config.yaml
model: "image colorization model"
dataset: "photos of plants and fungi (iNaturalist)"
image_size: 48
crop_scale_min: 1
arch: "dncnn"
norm: "batchnorm"
channel_attention: "se"
depths: [16]
widths: [64]
init: "torch_default"
optimizer: "adamw"
lr: 0.002
eps: 1e-08
warmup_steps: 200
Rows from block 11 of a small image colorization model, named by matrix and row number. Each number is 200 + 20 x the weight over its row's rms, rounded and kept within 0 to 999. All counts start at 0.
Before each channel's rows are labels from the 100 images, of 14976, where the channel reaches its highest value: "peak at" is the part of the image that holds the peak. Only what is clearly more common there than usual is listed. The data: photos of plants and fungi (iNaturalist).
# conv: 3x3 conv (model.blocks.11.conv.weight, 64x64x3x3, each kernel summed), inputs 0-63

peak at: top centre
conv.16,219,210,179,190,191,160,182,192,191,187,198,182,193,198,231,174,189,196,211,191,220,173,185,188,209,200,170,165,194,202,182,157,200,195,181,215,183,188,187,184,202,177,199,176,191,207,209,197,168,185,209,196,194,162,160,163,156,177,198,230,215,161,202,184

peak at: top right
conv.34,198,228,193,202,165,196,201,203,199,161,185,202,205,212,228,172,201,199,232,187,200,192,206,195,203,209,197,202,200,191,163,186,217,201,180,188,189,205,194,183,151,200,198,198,225,217,221,195,195,173,216,177,157,157,178,200,186,193,147,220,216,159,176,187

peak at: top left; top right
conv.20,221,221,174,187,184,170,189,187,187,175,177,192,195,203,228,177,188,198,219,185,202,185,188,179,215,204,199,184,199,194,173,186,208,196,176,195,170,199,180,164,164,168,198,168,210,209,233,201,173,181,216,187,181,158,186,184,178,178,187,227,230,161,196,179

peak at: top right
conv.22,171,219,185,192,175,197,199,200,200,171,179,194,199,203,202,149,197,186,201,186,194,193,195,188,208,204,185,194,178,186,193,168,207,184,188,181,181,204,194,187,137,201,192,181,223,196,199,199,184,182,205,171,174,183,159,185,198,195,167,183,201,133,181,196

peak at: bottom right
conv.44,174,229,183,197,180,203,206,186,182,146,165,195,207,209,198,153,175,192,213,183,173,194,212,202,210,200,194,199,161,179,185,185,200,206,211,192,173,211,198,176,172,211,192,184,237,210,206,195,198,173,217,190,156,215,178,190,211,205,172,176,199,160,181,201

peak at: top right
conv.51,200,227,182,193,164,191,194,200,198,169,181,195,198,216,220,176,196,199,227,184,189,190,199,191,201,204,189,200,187,185,177,172,213,191,182,185,189,202,191,178,154,206,193,190,224,220,221,195,182,180,215,168,167,170,170,193,188,189,141,216,216,154,171,194

peak at: top right
conv.57,179,224,182,191,162,202,196,196,196,170,171,192,198,215,208,163,193,193,216,186,184,189,202,189,198,203,192,189,184,187,189,174,211,191,184,182,175,200,190,183,154,204,189,194,230,210,208,196,185,187,208,171,168,174,166,191,196,191,138,200,205,149,174,190

peak at: top right; top centre
conv.17,194,226,187,194,165,197,203,194,191,153,188,199,198,203,219,173,193,194,225,185,198,189,203,192,186,209,201,198,186,177,156,192,212,202,180,198,202,207,195,185,171,191,191,188,228,205,230,195,190,167,214,183,146,158,184,200,197,194,142,221,220,175,177,189

peak at: top right
conv.21,188,227,180,194,163,194,200,196,194,175,179,196,203,210,216,174,194,195,227,190,189,190,203,195,196,207,191,197,190,184,179,174,213,200,176,183,188,203,192,182,150,208,189,194,230,214,210,195,189,187,210,170,168,166,167,193,193,194,136,214,206,157,165,189