{
  "task": "colorization",
  "activation": "relu",
  "stem": "single",
  "lr": 0.002,
  "beta2": 0.999,
  "batch_size": 128,
  "lr_schedule": "wsd_sqrt",
  "final_lr_fraction": 0
}
Rows from block 5, named by matrix and row number. Each number is 128 + 32 x the weight over its row's rms, rounded and kept within 0 to 255. All counts start at 0. Numbers have three digits each. After the name is the row's rms in percent of the matrix's.
# conv: 3x3 conv (model.blocks.5.conv.weight, 64x64x3x3), inputs 10-19, a 3x3 kernel for each
conv.0 098:139128147131116142139134152107099110112102109133116123124125149110098140121119149110108108123123117140128125112130122123137127122130117150154108175181118138134111136136135132133136113118124117112084120115085105100074139132132126116123115114121147174133154173135134138139
conv.1 106:102089125100069096100081096118110124120105111134119127126112104134092074119094083129125128120115117127122136109105065123120090122124102127136162136141155122124137162191228155162205137150186106101101140131143120114135130147190127124155124125146114098115130115122135133139
conv.2 094:104074120107078139104113167114123140130142142153143130143096089132078103112106154105110118110134135142139122121132105110115092104109091143141124153139083144107083126109122103096131100111152125096102121112113144148133147116135143093133130115155096122133133164130139125109
conv.3 055:156155139148149144143146151155164157153163153138144140152160149149160150139149151132146138132152143120131127103107114105108114107110112122119119113123124119129123159138132142136140126124135102103094103104095120116108159150138138144139122126133145159146140156141120125126
conv.4 119:162137124162161151129109124140152128166182126139145118159139108157151143154131132138134112156180107122128095160177179147151167164160166091088112140133089103076089090088092124133122090107120159184175106110110145133158118100089143160139101108105135131092161174091072082108
conv.5 124:150156153138153154152145140131119110147152128152163149105126144099116155137132147122084076158163107156180150123155138111140146133147146141101104146134098138128100161166149154165133146139110160160116114125062182171126140153147134163142138147114143104077162197102117165141
conv.6 066:128126124117116120119116126137150138141156137124132119131134137127129134120120130114130123119139126107121115115118122114119118114120118129122123121116121123118121144140144121115132101096115096089095096082083119102106129126127114109115104098109132144126127141125108116112
conv.7 090:097081102127094093135109108138171144135163136115131112103092088155123076141114082133168118122161115093121098130121097132120093120107079131119121131125116121110100093108160113111145113098134109086082149104109166116132073069108099083102110086106127161114115134103090094086
conv.8 112:108102133146116111159142119095088104096093095098097096117104111161133092170149093128122115120133124105128127087093051120129079116126085133127161131144174136156167123142186144152173153155154075076072136130124117102113109109151134127139153150141099089111104105111084099109
conv.9 106:124120121137136147125129125139131137130117125135123127124127114143146146126139130131126131133131131145133130165182180156172165152164153097100079123136102090092068065069078089096104103108104131130123128125115136129117065068079091096113092107108121140125132144121116113104
conv.10 095:116104125126124147135134147148148142148155142143140133098103120114121151121134157120121111128151128126132122091123128092122124097117113144137103158178119131133104103096091095101099092103100128145109120134101126123093117100101091099110099098104143196133145213134101112108
conv.11 103:086077071097101105096103106152159153154164156146150145080079072098104102088105110123131124130151138129134129118143139114134129113129120133119091142140105114103085069058062078085086088097094125127108122117099142127107082067068078091101089096095151192139153193138096101105
conv.12 110:150135150146141160143134144137145143140158147128136138141143153146146170152153165128136128131161142122135133066082079076084084076081075170152124172169129158155145129129133121134142106122126096124092097124093087093073140136149110125140105110122172204150160217140114124129
conv.13 116:151143148146136142151144147155144151122109123116110123155163165160168160156164154171158158132118125121115125118113112121119124133135141141098096105072087109095122136110124115088112123101128105086103140115140121105130152122125134102111140110122136130144109111131136137155
conv.14 112:125129134109101123086089136115121117135133120144125111145154147136130135097094128116131130124133134137124116137159142133140116107105097115152154138158138130115078143169163115129134076082116157150127138128118131135137130145143129125122115095107122126126130128131133112117
conv.15 053:071068064086085073097097093161176170169194180152171160082087085101104101112117118126136136134159153126147144110117125104114118102118123133122120124113114127114120118105108103093092100092091091105106091099097102103108105100099099102100103103099155180160162183162137149143
conv.16 110:150122132139116132130115131105122134124147131134132127104097116104091124109103133097116116116165133131135124086114109100118115111121110123149102167183095122111105135127122130130128100107117130141096114120078124119095135123120118123124098094104110175114120185094088095111
conv.17 090:110089072078059054073068056096102097100108102096107102123110100099090076098093075103101099095095098088100104156135145150131138161145150112099102109105111117117127090069080079064081080072087119110146108103141088087129130106102110080083114096097091089102098105116103115114
conv.18 094:101094068103102081091093078146154139148159146138147139098100072102107080097103083133141131136153141133146143166166159160158148165158145118111113124125124114108111082069079099091095106095106116100102115099099151129134109101092117113109119111107136153132147166145119128130
conv.19 103:105095104117112128119117124128120128124115120133122126111110110119116128111115123120119121129127127138132128142160157139155149132143136116116088137145109109105080072071073088089096095098096130128112128125105131126104072060070083081094088095096125150123136152125118115109
conv.20 089:149161138173206158155177155088085085091093090110106098125158133153213151141170137100117122100118123111111111117151138133152135126139116133133151120154167121145143124135144152179163147170154120126108142143115129122105137141142153194170146179162089104100090109096105088087
conv.21 111:062064051092101081089085068124121121135144137141153139068064059073094071089095074115099105122131127131152139171166166151148146161152147094091102131150138130135122065063059095101083101108104144143157107108113140137137066072065095122109096112107098098107140169141131143119
conv.22 065:096105099102108102109117118153175162162186167140158143098108102108115111112121121125152144138169155122145136114123131112124129119131135123116117107107115111111115098107112088096107083088097065085094073078078096091098082096104083096102089098102159184156152175154113125119
conv.23 133:162140124141129120093084094136164128159171104132133110162139128142130139112101116133155109165183081120121085103125137116126148128125142109109098157120084120077132108108103125127132090103129122154139078087102087081131134121110134137131074085094136156082138150071083094139
conv.24 056:160150153169165176175172187121124121122127126124127126138140142145147156146144163105111111109116116116119116104111111108110111109113107124114108121122117118119115174145143165159169149147169133129104131128103151143118177155151167159168153143161108116117106118122113112117
conv.25 065:136142137119125132123124131138149140139156139122131118133142143123132141119122137111128122118140128107120112105111119106110113104114114121108111111106111113109110154144146125123135101093110088086090089077075120098097139139140117119126109102113130147125125142122101107105
conv.26 093:116094100105090087105101082137132133130122120131122124117109108114124099110128088141135134128124121124121123092095091102108111112122124120107118117117129143154162107099123107106132116115124102092110146119146139110136118095109115105118128127118126119123129128134150150152
conv.27 109:139162171126160187111154174090132149128194180135173149133150149129156172126165176065095113091175173110162149127131133118120120136136130120109108122142117139131111106118138071114135074131146100130129072105079156142105087111142071124163071135162073143122138247155093110084
conv.28 073:128115111090080076081079070098101093104108099097107096142132124106098089096096077109108100108110108104115112139127137142127140161144148122111108124116114115115124106104126086094121074082103115118154099106143091100138143127133120105116112112111092088086105112110102111109
conv.29 112:105091120105074098136120132161165152117105112088073096108092109112099102124118112163165153124110114100083106090095082105110102114117117135105111108086096114100102136117146102095116118117139055030054148121143163144171144117134119083096129102121141136134076071100065066109
conv.30 101:116087105119078095139114132122131122126133122125133125119107113119097092123113113108104095098092088095102105103108086102106084100095078122122116133124103131109095123092105110071087104079116130073064140081081144107116131106111131087091140099107107112090115121107110129126
conv.31 109:093076057063044028058051033103111108098108105095104100107098083091083057090086057114115114100095098089095100143130145143129142159147157115101109103105121128137147082060068063048071066055076117109141114108143097092131120099089099072070099084081111106117105113125118128128
conv.32 051:081087087093105106107118125168190181170199180148162158093103106111121125122136145138152152143169164129148149116120127116123125118128130125114121111111121118112118099107115090105106086098104083107100086108096094103101097107111095109113098106120169193173166189169133142145
conv.33 064:110119112107120119121132133160178172160181165137151141119127121121131131129138139133158154139165154121140135114123134113124134119130139109105117099101112105107110110129133095122130104117119090105114100106109110106113078103112074102113088107113167187164153171151117127123
conv.34 105:148135140147135127129130145107112111121124126141152149169166127173159103126121114102123108093120117099127133122113078119111080103093069138133145129129132099099116134134169123110148101113168114090118128093150093084136133127144132116128116108145109117111121137133119138144
conv.35 101:165116129167115120173152157118110127106091105111096108169145126161134114152150143129112107115105102113110111127135100126133099108111088118139144150144118125107094125099108114060074102057075134090063166120083178151118154114118160096095157118113111094106108097106096099111
conv.36 113:095075100104074091119112117104093116107081104126100115102068065110064054112095084121117126119113125131119130077080059109111086107114104120160151128159151130144129171187192156168176150162167121116100151153139140143138151161176151140152157158160105119136119119142131133150
conv.37 118:114123132110114122120107113098109128120114127135117127099098126099097119121102108112122130137139139144123128103116109143150149137139136164207151174170140114115134152177153155173155129126117120141103138142109130127129136157154124141143127116109127159126106105105103089121
conv.38 087:124135134112131140128143144135175172145196180119148138117129119109128134116141146120164162128185181108139137104106118106112120113122127116112114107105110111113109120131134105125135117122118078093098097095081152116096093111120083115124101124116148209172140198163079099094
conv.39 116:105097081105107091084082073120124106122127114110118117104101079104105084080077070119123104117123112110111114206199198189178177179166163123131127115125118102107107069064059102102088104102084135134142136133140144142154105097085129128119121116105130140120106123115084096106
conv.40 107:090073060066052040065062043123130131109113117100107111104096084095089067095097067138133138118110116103107115116106121124114131144138151108098108103107123139150161080061076068052081079068087116109146118115156091090133113092087094071077096089088122116133117121141145155152
conv.41 087:152168143173195159155165157089086083095098089110104093127165134157200139141153132095113112100117114109107101120154140129147130122130107119134154124157163124142135130145155153175171146163166134141120147152129131133123143153154163192176152170167096109103102118104112091090
conv.42 101:162152140161160146150149146129118117127118115137125123151180163158206170139168154128132131115121126129119123103117110110121118111119121183145132141129127123125131142112111129109110122110125104086076153123122135113111169135120154135122148129127123111108115113115144118129
conv.43 117:134133151117113131123123135140128123130121130135137137152169172132143141121132135140133131116104122119119126102099095103106103109109107109108112106110107110111118125124143100089126097086122099068101111080130074061118135130143120102121131111125115111135114119143150160151
conv.44 086:156170143187212160163176156089089089094099095114109103130167138170221149151170138104121123106120124115115113122152138132149133126135114126132149125151160125142141126139147160184164153170155128133107145145114129120106141149151165201177153180162089109105096114102111093092
conv.45 107:136123102142130120137126118095094085110111103105110103119107088121114100118115102096090085106103100104105104200192196183172175177166166115116114130134128128134128083060054106084083103093100156147167132124146135125146142119103169143136168150146092097098102112108093103097
conv.46 091:164171150193220174180194173087086088090097098111111104143172153184242174170199164094116124096118125111116116090129115106128113100114089128120130120147152114137138123121126150161149147156149122123099142138111130122106145138135163184164155174160088106101091110105101096100
conv.47 084:112122107111117107112120119135172162147193176114143132109122102114122110114123116120175162128206186096140133117119128114120126117127129130109112113101115118110119073084080070077087073074085085092109087078091108082097056072082068088090076087089154208159137185150080094089
conv.48 079:139140137135137135146141137138172167126159158104123121141147141147160146148156143130171169115154163096118126122113117122116117122121125111097106092087100109101109118101125108089118113092114090074106122091118129096119129114114117100108128096104129175164104137141093101105
conv.49 136:146147146138144141134146132085111144116160166160160156175124108165114102154142116094106123098165177149153158151159136157152132175170149082114133079150129115113143072122168088155173098151150095148132063122100148176163089121156085144174097159160065137119088181133137112125
conv.50 094:148145143181203165181201171105097089100103100117120119134157149176255188177252188112132130101129136114128135100135120122144122120135107164114108115122133100126133113098109134135130139148140103103086140132110135114096138112112149153138147164148103107099096117110109114118
conv.51 104:091095110132137145137136141139118128105103117137126139087097114119120144144135137130111112103102108130119116149168176115131139135146146078082089094180132144173135100107095143160137136148145221232185153175106156175149089099096136161159123152150103120114083178122114133103
conv.52 117:095081065072051034064052032101106109095102103090099100106100085092083059089084053115110114102095103092094104145134149148134147167153162111102115102110127128145155082069071065053071059047066122113143119115147102104135119101094104080074101086080117111125114120130124132130
conv.53 115:113113118090095102092098099149141136130132125128134133124130132102115115099116111147134127132127123139138136092084088112111113125130132112082100120109137165171170126124127109110118116115118104092120143126151124102122118112119096095110109111113146126121154142146175168157
conv.54 112:088095100102114123085082105109137126129166142134139123076087100098101112086087109092119106096156140118121111138153149126132131134137129098113096106135103099086093055050055092107117082104125139163140112118102142139136047053068069112141073085115090170120103181129102080091
conv.55 072:111121119106118121125129139157180169157182163132148137101120120105124127113125134128153148130153148112130127106115126110119126118128132128120117113109112114112110116123130103114125107102112075080086088077083126108114090108115082101108096102106158181157140158143111123120
conv.56 090:168178155190230185179202180111107105113114113127127124152197171185255214173228188101124131102121133118120126106133127118133123115127109146125120120134140112125126124116118138150138137145139113116095137130102133117092146135127151173155145164151098114110097122117121111113
conv.57 115:116100093129102102155138153183193160141124096092067061103083081118101101131123127179184161148135105107084075075095095087111113112127125137122122134112115138123103099088085081081085107098113091074062114095100146144162099104095109087065135103096165155116111088079063054064
conv.58 118:133126135126117126133124128135130136108101112099099110136138141137141132139140133150138141118107114108108118128115124126114129139132148114089097093068089100090120139119131118095118126110135123101128147121156118105137145122126129102111137112123120110132096090124122125147
conv.59 134:147154164143141156130129139117115137114124140141127133173138132176121117159124112120100104104131139141129128137156138148157143172178155086116130067163152109134161082119164098162192101149167087130125055099097124164160102135165099143183091130155095136120097173132126108119
conv.60 095:162152153189180153179170154115111108120122118139143137180192160234255160206218147122132125117135132125136134119130108124128109115116099143119129117118128109117124106105131122118129128125137093084080130107112122100109132116127148136128147136131093105103102122114119127128
conv.61 073:101076092105086093126107103124150149116137136104114118115085082129109084145131094121131134112123125104109118101105097104106100104106105137128120130118115137132132089074111083080128084089141081082099101089107120104120083054067071045081093056093105128122106117113119118124
conv.62 104:157152168153149162149141150142148150138156152131140144146150161149151164157154160134137134131160149123142142075088090084092092088093090163147123168173135164164143143145145123134137108121122100120094096120094090101076151151159115126136108111117172217164166249166121144130
conv.63 107:100109133100122148126143156117116118122119122135123125130131138123140149133141142092105116098107119122113118086110121108128123114126117151136096115121078082087029119121147087118162087121163084123137105140142144164149111103111100111125110123132120120122124120121134106103