python train.py --arch="dncnn" --dataset="photos of plants and fungi (iNaturalist)" --train_examples=22605 --crop_scale_min=1 --horizontal_flip=true --task="colorization" --loss="charbonnier" --activation="relu" --stem="single" --init="torch_default" --eps=1e-08 --steps=6800 --lr_schedule="wsd_sqrt" --warmup_steps=200
Rows from block 13, named by matrix and row number. Each number is 200 + 30 x the weight over the matrix's rms, rounded and kept within 0 to 999. All counts start at 0.
# conv: 3x3 conv (model.blocks.13.conv.weight, 64x64x3x3), inputs 52-63, a 3x3 kernel for each
conv.25,161,168,177,166,173,180,167,172,176,200,207,219,205,211,222,204,210,220,154,156,150,160,158,152,162,161,156,243,237,241,233,228,231,235,232,236,165,166,166,167,169,168,173,174,172,193,193,197,193,194,198,202,203,207,172,176,172,171,175,171,173,172,174,222,221,218,204,205,203,193,193,193,249,247,253,238,237,243,238,239,244,180,189,181,186,194,185,185,195,190,206,209,213,202,204,207,199,200,204,204,206,206,202,202,204,202,203,204
conv.26,226,221,210,229,228,217,226,223,216,183,174,160,194,185,169,197,187,172,203,204,208,208,207,210,210,208,208,202,199,196,196,194,189,195,190,184,199,196,198,200,198,198,198,198,198,196,196,197,193,194,195,194,195,197,191,193,202,188,188,198,187,189,198,228,224,219,229,224,218,229,222,214,210,208,210,204,202,206,203,202,204,184,169,155,200,187,166,210,196,173,237,236,234,231,230,230,228,228,228,206,209,215,203,206,212,202,205,211
conv.27,178,177,178,178,179,183,176,176,179,189,189,188,194,198,197,189,194,192,153,156,148,167,173,164,163,170,163,228,229,227,237,238,233,242,242,235,163,166,167,164,164,166,164,162,165,256,250,254,256,250,257,264,258,263,169,182,178,176,194,187,174,186,182,230,235,234,205,207,206,183,184,180,232,236,240,233,243,243,238,245,247,178,184,181,186,199,192,186,191,190,195,193,195,195,193,194,194,193,194,275,270,270,266,263,263,264,261,263
conv.28,189,184,188,187,184,187,190,186,191,209,208,207,204,205,203,194,196,193,166,169,174,165,160,167,178,169,173,217,215,214,218,213,213,223,218,222,162,164,166,167,168,169,171,173,171,235,239,249,231,236,248,236,241,255,162,172,166,164,163,160,168,162,164,234,234,242,223,223,228,218,216,218,244,245,247,244,242,246,250,244,252,198,206,199,200,209,201,196,202,190,217,217,220,212,212,216,212,212,216,213,210,224,211,209,223,227,224,239
conv.29,228,255,249,233,260,251,221,241,236,250,267,268,259,271,266,248,255,250,165,164,174,178,172,179,192,186,187,174,178,179,190,195,194,201,209,205,206,202,202,214,210,212,209,209,209,165,173,169,163,174,170,154,168,165,213,207,210,212,208,214,205,205,208,205,203,205,201,199,201,204,202,206,179,184,185,183,187,187,184,186,186,160,172,157,180,191,170,169,181,158,195,193,185,198,198,192,197,199,194,224,221,224,216,215,218,218,218,221
conv.30,229,232,226,237,233,227,226,223,222,157,166,178,170,173,181,176,177,186,213,194,188,186,176,178,171,169,177,187,186,188,190,188,189,197,195,191,213,216,207,221,224,214,228,232,222,205,209,200,207,208,199,200,199,189,189,186,180,190,188,182,191,189,183,199,194,196,192,191,195,196,197,206,183,183,183,183,182,182,183,182,183,202,226,220,212,238,230,221,245,232,189,187,185,192,190,185,193,188,184,211,206,200,208,204,199,201,195,191
conv.31,175,179,179,183,186,181,184,185,176,138,160,161,158,184,185,155,181,180,206,203,182,227,215,197,233,232,223,215,210,200,201,201,193,189,192,189,201,197,198,211,209,209,226,223,225,198,200,197,200,200,195,195,195,187,156,123,121,149,113,131,164,150,168,185,199,201,190,200,203,190,200,206,214,203,189,208,198,181,197,185,169,212,217,215,226,232,230,224,231,232,192,194,194,195,197,196,198,201,199,177,180,179,183,185,182,181,183,180
conv.32,215,223,225,223,229,233,224,230,231,177,182,189,182,189,194,182,188,194,226,223,222,221,217,215,210,207,206,181,182,184,181,181,183,183,185,184,194,194,196,192,192,193,191,191,192,189,188,191,190,190,193,192,193,195,193,190,189,191,189,188,190,188,187,215,213,214,207,204,206,201,200,203,197,199,201,194,196,198,195,196,197,185,190,190,186,192,193,189,195,197,261,266,268,257,263,267,251,257,262,194,194,196,194,194,194,192,192,192
conv.33,218,230,238,225,237,246,229,242,251,161,174,191,166,178,194,173,182,201,201,202,202,197,196,197,197,195,195,195,194,194,191,189,189,187,187,185,205,204,201,204,203,202,203,204,203,185,184,184,187,186,186,186,185,185,192,191,189,194,193,190,191,191,189,220,219,222,217,216,220,219,220,226,207,206,204,205,204,202,199,198,197,172,177,178,175,178,177,177,180,180,239,241,240,237,238,238,230,233,232,203,203,203,205,203,204,205,204,204
conv.34,191,188,188,190,191,191,193,194,195,195,190,181,196,197,191,199,205,200,198,196,190,211,206,201,203,195,194,182,182,182,211,215,210,244,250,240,158,155,151,161,158,154,156,153,149,260,265,278,259,265,275,258,260,270,157,154,156,158,160,161,162,158,161,248,252,245,240,243,234,234,230,223,223,218,224,226,225,231,248,247,250,153,165,153,168,182,172,163,173,167,184,192,183,178,184,171,158,161,149,220,215,229,219,215,228,221,216,228
conv.35,192,198,194,208,217,210,210,216,208,156,159,164,161,163,166,165,166,166,206,198,199,200,193,186,192,192,182,166,167,163,176,180,175,172,177,174,221,219,210,223,221,212,227,223,218,198,213,200,208,220,211,200,212,202,199,190,195,199,189,195,208,203,207,202,204,203,201,201,198,201,200,197,180,187,189,188,196,198,192,200,200,261,272,255,269,281,257,263,272,248,212,210,208,210,207,204,207,205,200,222,223,218,221,221,217,210,211,207
conv.36,198,202,195,198,202,199,190,197,195,207,197,206,198,190,201,205,201,211,178,179,178,175,174,167,172,169,162,274,266,280,257,245,258,258,256,270,175,179,177,178,181,178,179,184,180,155,155,150,163,162,159,171,172,168,202,203,197,203,198,192,209,206,203,197,191,193,181,176,177,183,179,180,248,254,254,241,240,243,252,243,244,257,255,256,241,241,245,243,245,248,189,189,182,189,189,181,183,181,174,200,205,203,207,211,209,209,215,211
conv.37,203,209,209,213,221,219,209,218,214,209,200,208,203,198,204,209,204,207,200,198,186,204,202,188,200,197,180,257,257,256,254,253,251,250,247,249,194,200,197,194,197,197,194,195,193,191,195,193,197,199,197,199,200,199,229,236,227,233,239,231,230,234,230,233,231,228,227,224,221,223,220,212,267,276,274,262,272,277,270,282,286,214,214,214,198,197,197,194,192,187,191,190,195,190,187,192,190,188,190,192,196,193,201,208,203,204,211,207
conv.38,134,134,132,135,135,134,130,131,130,212,215,203,219,226,215,221,228,219,165,172,158,161,167,154,123,131,118,209,209,220,187,183,194,183,178,190,161,163,164,161,163,164,157,159,160,296,296,297,289,287,289,292,290,292,156,163,166,163,169,165,151,153,151,238,243,227,243,248,236,236,242,228,201,204,213,195,195,203,192,194,201,203,199,195,204,204,202,205,206,208,214,219,221,205,211,214,202,207,211,246,248,251,242,243,248,238,239,243
conv.39,171,180,181,192,204,197,215,219,204,130,130,134,166,168,169,200,203,196,230,242,223,248,252,232,248,247,237,205,206,195,195,199,185,181,185,174,175,163,169,185,175,181,192,185,189,215,221,225,203,210,212,194,197,196,133,126,131,146,138,137,161,151,152,185,192,183,196,195,186,206,204,197,196,205,202,200,209,196,198,202,191,183,172,173,186,179,184,190,182,192,198,197,199,199,198,198,208,210,208,170,177,180,166,174,177,157,163,162
conv.40,198,212,209,210,223,217,208,218,211,175,184,191,183,189,190,183,182,182,172,170,176,178,172,174,188,183,180,186,188,184,198,202,197,204,212,207,187,184,187,192,189,193,191,191,195,173,180,175,172,184,180,165,176,175,183,179,184,183,178,182,184,180,183,198,202,203,194,197,197,197,199,197,186,193,193,191,197,194,191,195,190,187,194,186,198,205,191,193,200,186,198,198,192,199,200,195,200,200,195,200,204,204,198,204,205,197,204,207
conv.41,188,238,266,152,209,237,86,150,153,197,221,265,130,143,227,80,95,153,212,203,196,263,243,203,212,214,174,189,193,208,158,168,189,161,174,192,197,175,147,200,182,145,151,155,134,203,239,249,223,254,265,198,233,233,244,195,237,229,193,222,246,229,208,181,184,183,182,188,189,214,224,224,215,197,214,194,180,207,204,207,218,198,235,195,223,277,245,124,206,219,187,204,234,169,182,213,150,164,190,211,224,224,212,223,226,180,194,190
conv.42,252,251,243,258,256,250,258,260,256,277,275,266,281,279,269,274,273,265,196,207,212,190,196,203,187,186,196,188,188,166,213,212,190,213,212,191,184,192,195,185,194,203,181,187,193,187,177,188,172,163,174,174,167,178,177,188,186,181,191,188,169,174,171,198,198,198,196,196,196,200,200,204,170,168,156,186,185,171,178,172,160,143,144,132,145,147,137,143,143,133,206,202,202,203,200,201,205,203,204,194,189,200,192,186,199,200,197,209
conv.43,173,177,173,175,181,180,169,174,175,192,202,191,203,218,206,200,214,208,209,214,208,201,204,204,175,177,177,167,165,160,185,182,173,197,192,184,204,202,203,203,202,206,203,204,206,281,277,283,272,269,274,273,268,273,207,216,208,209,219,210,198,203,198,205,206,204,201,204,203,200,205,202,201,202,200,206,208,205,212,212,209,171,168,156,170,172,166,160,165,161,220,221,223,216,216,219,217,217,221,222,221,227,222,220,225,220,217,223
conv.44,221,216,221,220,221,226,226,229,233,224,218,211,217,217,215,215,222,221,229,236,232,223,223,224,202,197,202,176,173,161,191,188,176,190,188,178,184,186,193,189,190,197,193,195,199,259,257,266,244,242,251,246,244,252,176,192,184,185,199,191,177,181,178,216,215,214,210,211,209,210,211,209,183,184,182,189,190,189,194,191,193,138,131,123,130,128,124,124,126,124,226,227,233,215,217,224,214,215,223,202,197,209,200,197,208,207,202,215
conv.45,213,211,216,215,218,223,222,225,227,204,200,198,199,199,199,200,204,205,220,227,223,212,215,215,190,189,194,186,182,172,192,190,178,185,182,174,185,185,192,190,189,198,195,196,203,251,249,254,242,239,243,239,237,241,187,198,192,197,207,198,187,193,187,237,238,236,235,236,235,234,236,235,193,194,190,198,199,193,193,193,189,147,141,137,142,138,137,139,139,140,223,224,229,214,216,221,210,212,218,207,205,211,206,205,212,209,208,215
conv.46,178,177,188,181,185,197,193,195,205,183,182,187,185,189,193,188,190,199,215,231,223,202,213,210,181,186,194,204,201,189,215,210,195,204,197,188,211,210,221,218,217,231,227,229,241,245,242,251,233,230,238,229,226,234,223,244,222,238,257,232,219,229,213,244,242,245,234,231,237,234,230,234,209,213,200,215,220,205,202,203,194,195,185,194,192,184,194,187,182,200,219,218,228,208,208,218,206,207,217,213,213,216,208,211,212,208,209,212
conv.47,193,208,207,204,218,215,203,212,207,164,174,182,172,178,182,172,175,176,174,172,175,177,174,174,176,176,173,177,180,179,185,191,189,192,201,200,180,179,180,184,182,183,183,182,185,178,187,180,186,195,191,181,191,186,177,173,179,177,171,177,179,176,182,199,204,207,197,201,202,198,200,200,178,187,190,179,186,189,181,188,189,191,198,190,199,208,195,193,200,188,208,206,203,208,208,205,208,207,204,215,218,220,213,217,219,210,214,217
conv.48,171,172,175,174,176,180,178,180,182,164,161,161,173,175,171,176,174,172,215,218,217,208,209,212,199,197,201,212,213,208,211,214,206,194,195,190,179,176,183,179,171,184,183,177,189,195,194,194,195,195,194,195,193,193,212,218,214,212,219,216,206,212,209,219,220,220,218,218,217,212,212,210,231,236,230,234,240,234,229,233,229,180,175,170,182,179,170,181,173,170,220,217,217,217,215,216,216,213,215,189,191,190,191,193,192,194,196,196
conv.49,161,177,182,174,189,190,180,192,189,114,122,142,120,127,142,132,133,143,264,267,266,263,265,261,263,268,266,156,164,155,147,156,148,120,129,122,225,224,229,227,227,231,231,230,237,140,147,141,143,151,145,141,152,145,195,189,193,197,190,194,204,203,203,195,201,202,198,204,204,200,202,202,141,155,146,150,162,149,127,144,128,195,204,205,198,207,204,203,206,205,213,216,218,208,208,209,213,209,206,148,154,146,158,166,158,155,166,159
conv.50,114,126,108,123,135,119,99,108,97,188,196,186,199,208,199,202,210,203,187,188,172,185,188,175,157,164,150,251,241,261,221,212,230,229,217,233,192,192,183,186,187,179,180,181,176,220,221,219,231,229,227,234,231,230,176,165,166,178,167,167,183,177,177,208,215,210,213,221,216,209,218,209,186,179,189,178,168,176,197,190,193,238,239,232,234,234,231,229,230,232,166,177,166,181,194,183,171,182,174,212,212,208,214,214,208,205,203,196
conv.51,209,215,223,209,214,223,204,206,217,153,159,169,153,161,171,155,161,171,201,200,201,200,200,202,201,203,204,186,184,186,184,181,176,180,177,172,214,214,209,215,217,211,219,219,210,199,200,201,199,201,203,198,198,200,190,185,181,188,180,178,191,184,183,210,212,212,212,212,213,214,216,215,202,202,204,199,197,199,195,194,193,204,209,203,211,216,210,219,222,215,227,235,244,227,230,237,220,223,228,199,198,199,199,199,200,197,198,200
conv.52,227,234,231,235,244,240,239,246,242,185,190,191,190,196,196,192,199,196,199,201,206,204,203,206,208,205,206,179,182,183,176,178,179,173,176,175,201,198,198,202,200,201,202,200,201,197,198,196,195,198,197,192,195,194,188,187,191,187,187,192,186,185,192,276,272,263,272,264,256,280,267,263,201,201,205,197,196,201,195,194,199,172,174,159,184,186,167,185,188,167,240,240,242,233,235,238,228,230,233,205,208,209,203,205,208,204,207,209
conv.53,90,100,86,93,105,93,70,82,73,139,144,138,137,146,145,145,154,154,246,248,223,247,250,229,215,224,203,239,224,257,166,146,188,164,143,180,185,184,173,177,175,162,171,163,158,209,215,210,228,231,225,234,236,231,194,176,190,171,146,169,187,165,192,188,193,185,201,208,201,195,204,194,195,186,213,160,146,174,183,166,190,226,223,220,221,220,219,223,222,223,172,191,176,200,217,203,188,203,193,197,202,194,208,210,200,195,196,185
conv.54,159,157,165,162,162,171,171,169,178,191,194,195,196,203,201,195,201,202,190,197,195,188,190,192,183,185,188,209,206,198,219,217,206,214,211,201,209,208,212,216,211,219,220,218,227,250,247,255,235,233,240,232,228,236,211,233,218,227,249,229,210,224,210,242,241,242,227,226,230,223,222,225,216,224,214,221,233,219,207,216,204,200,194,194,205,203,201,200,195,201,216,215,224,206,206,214,203,205,213,217,217,222,210,213,216,209,211,217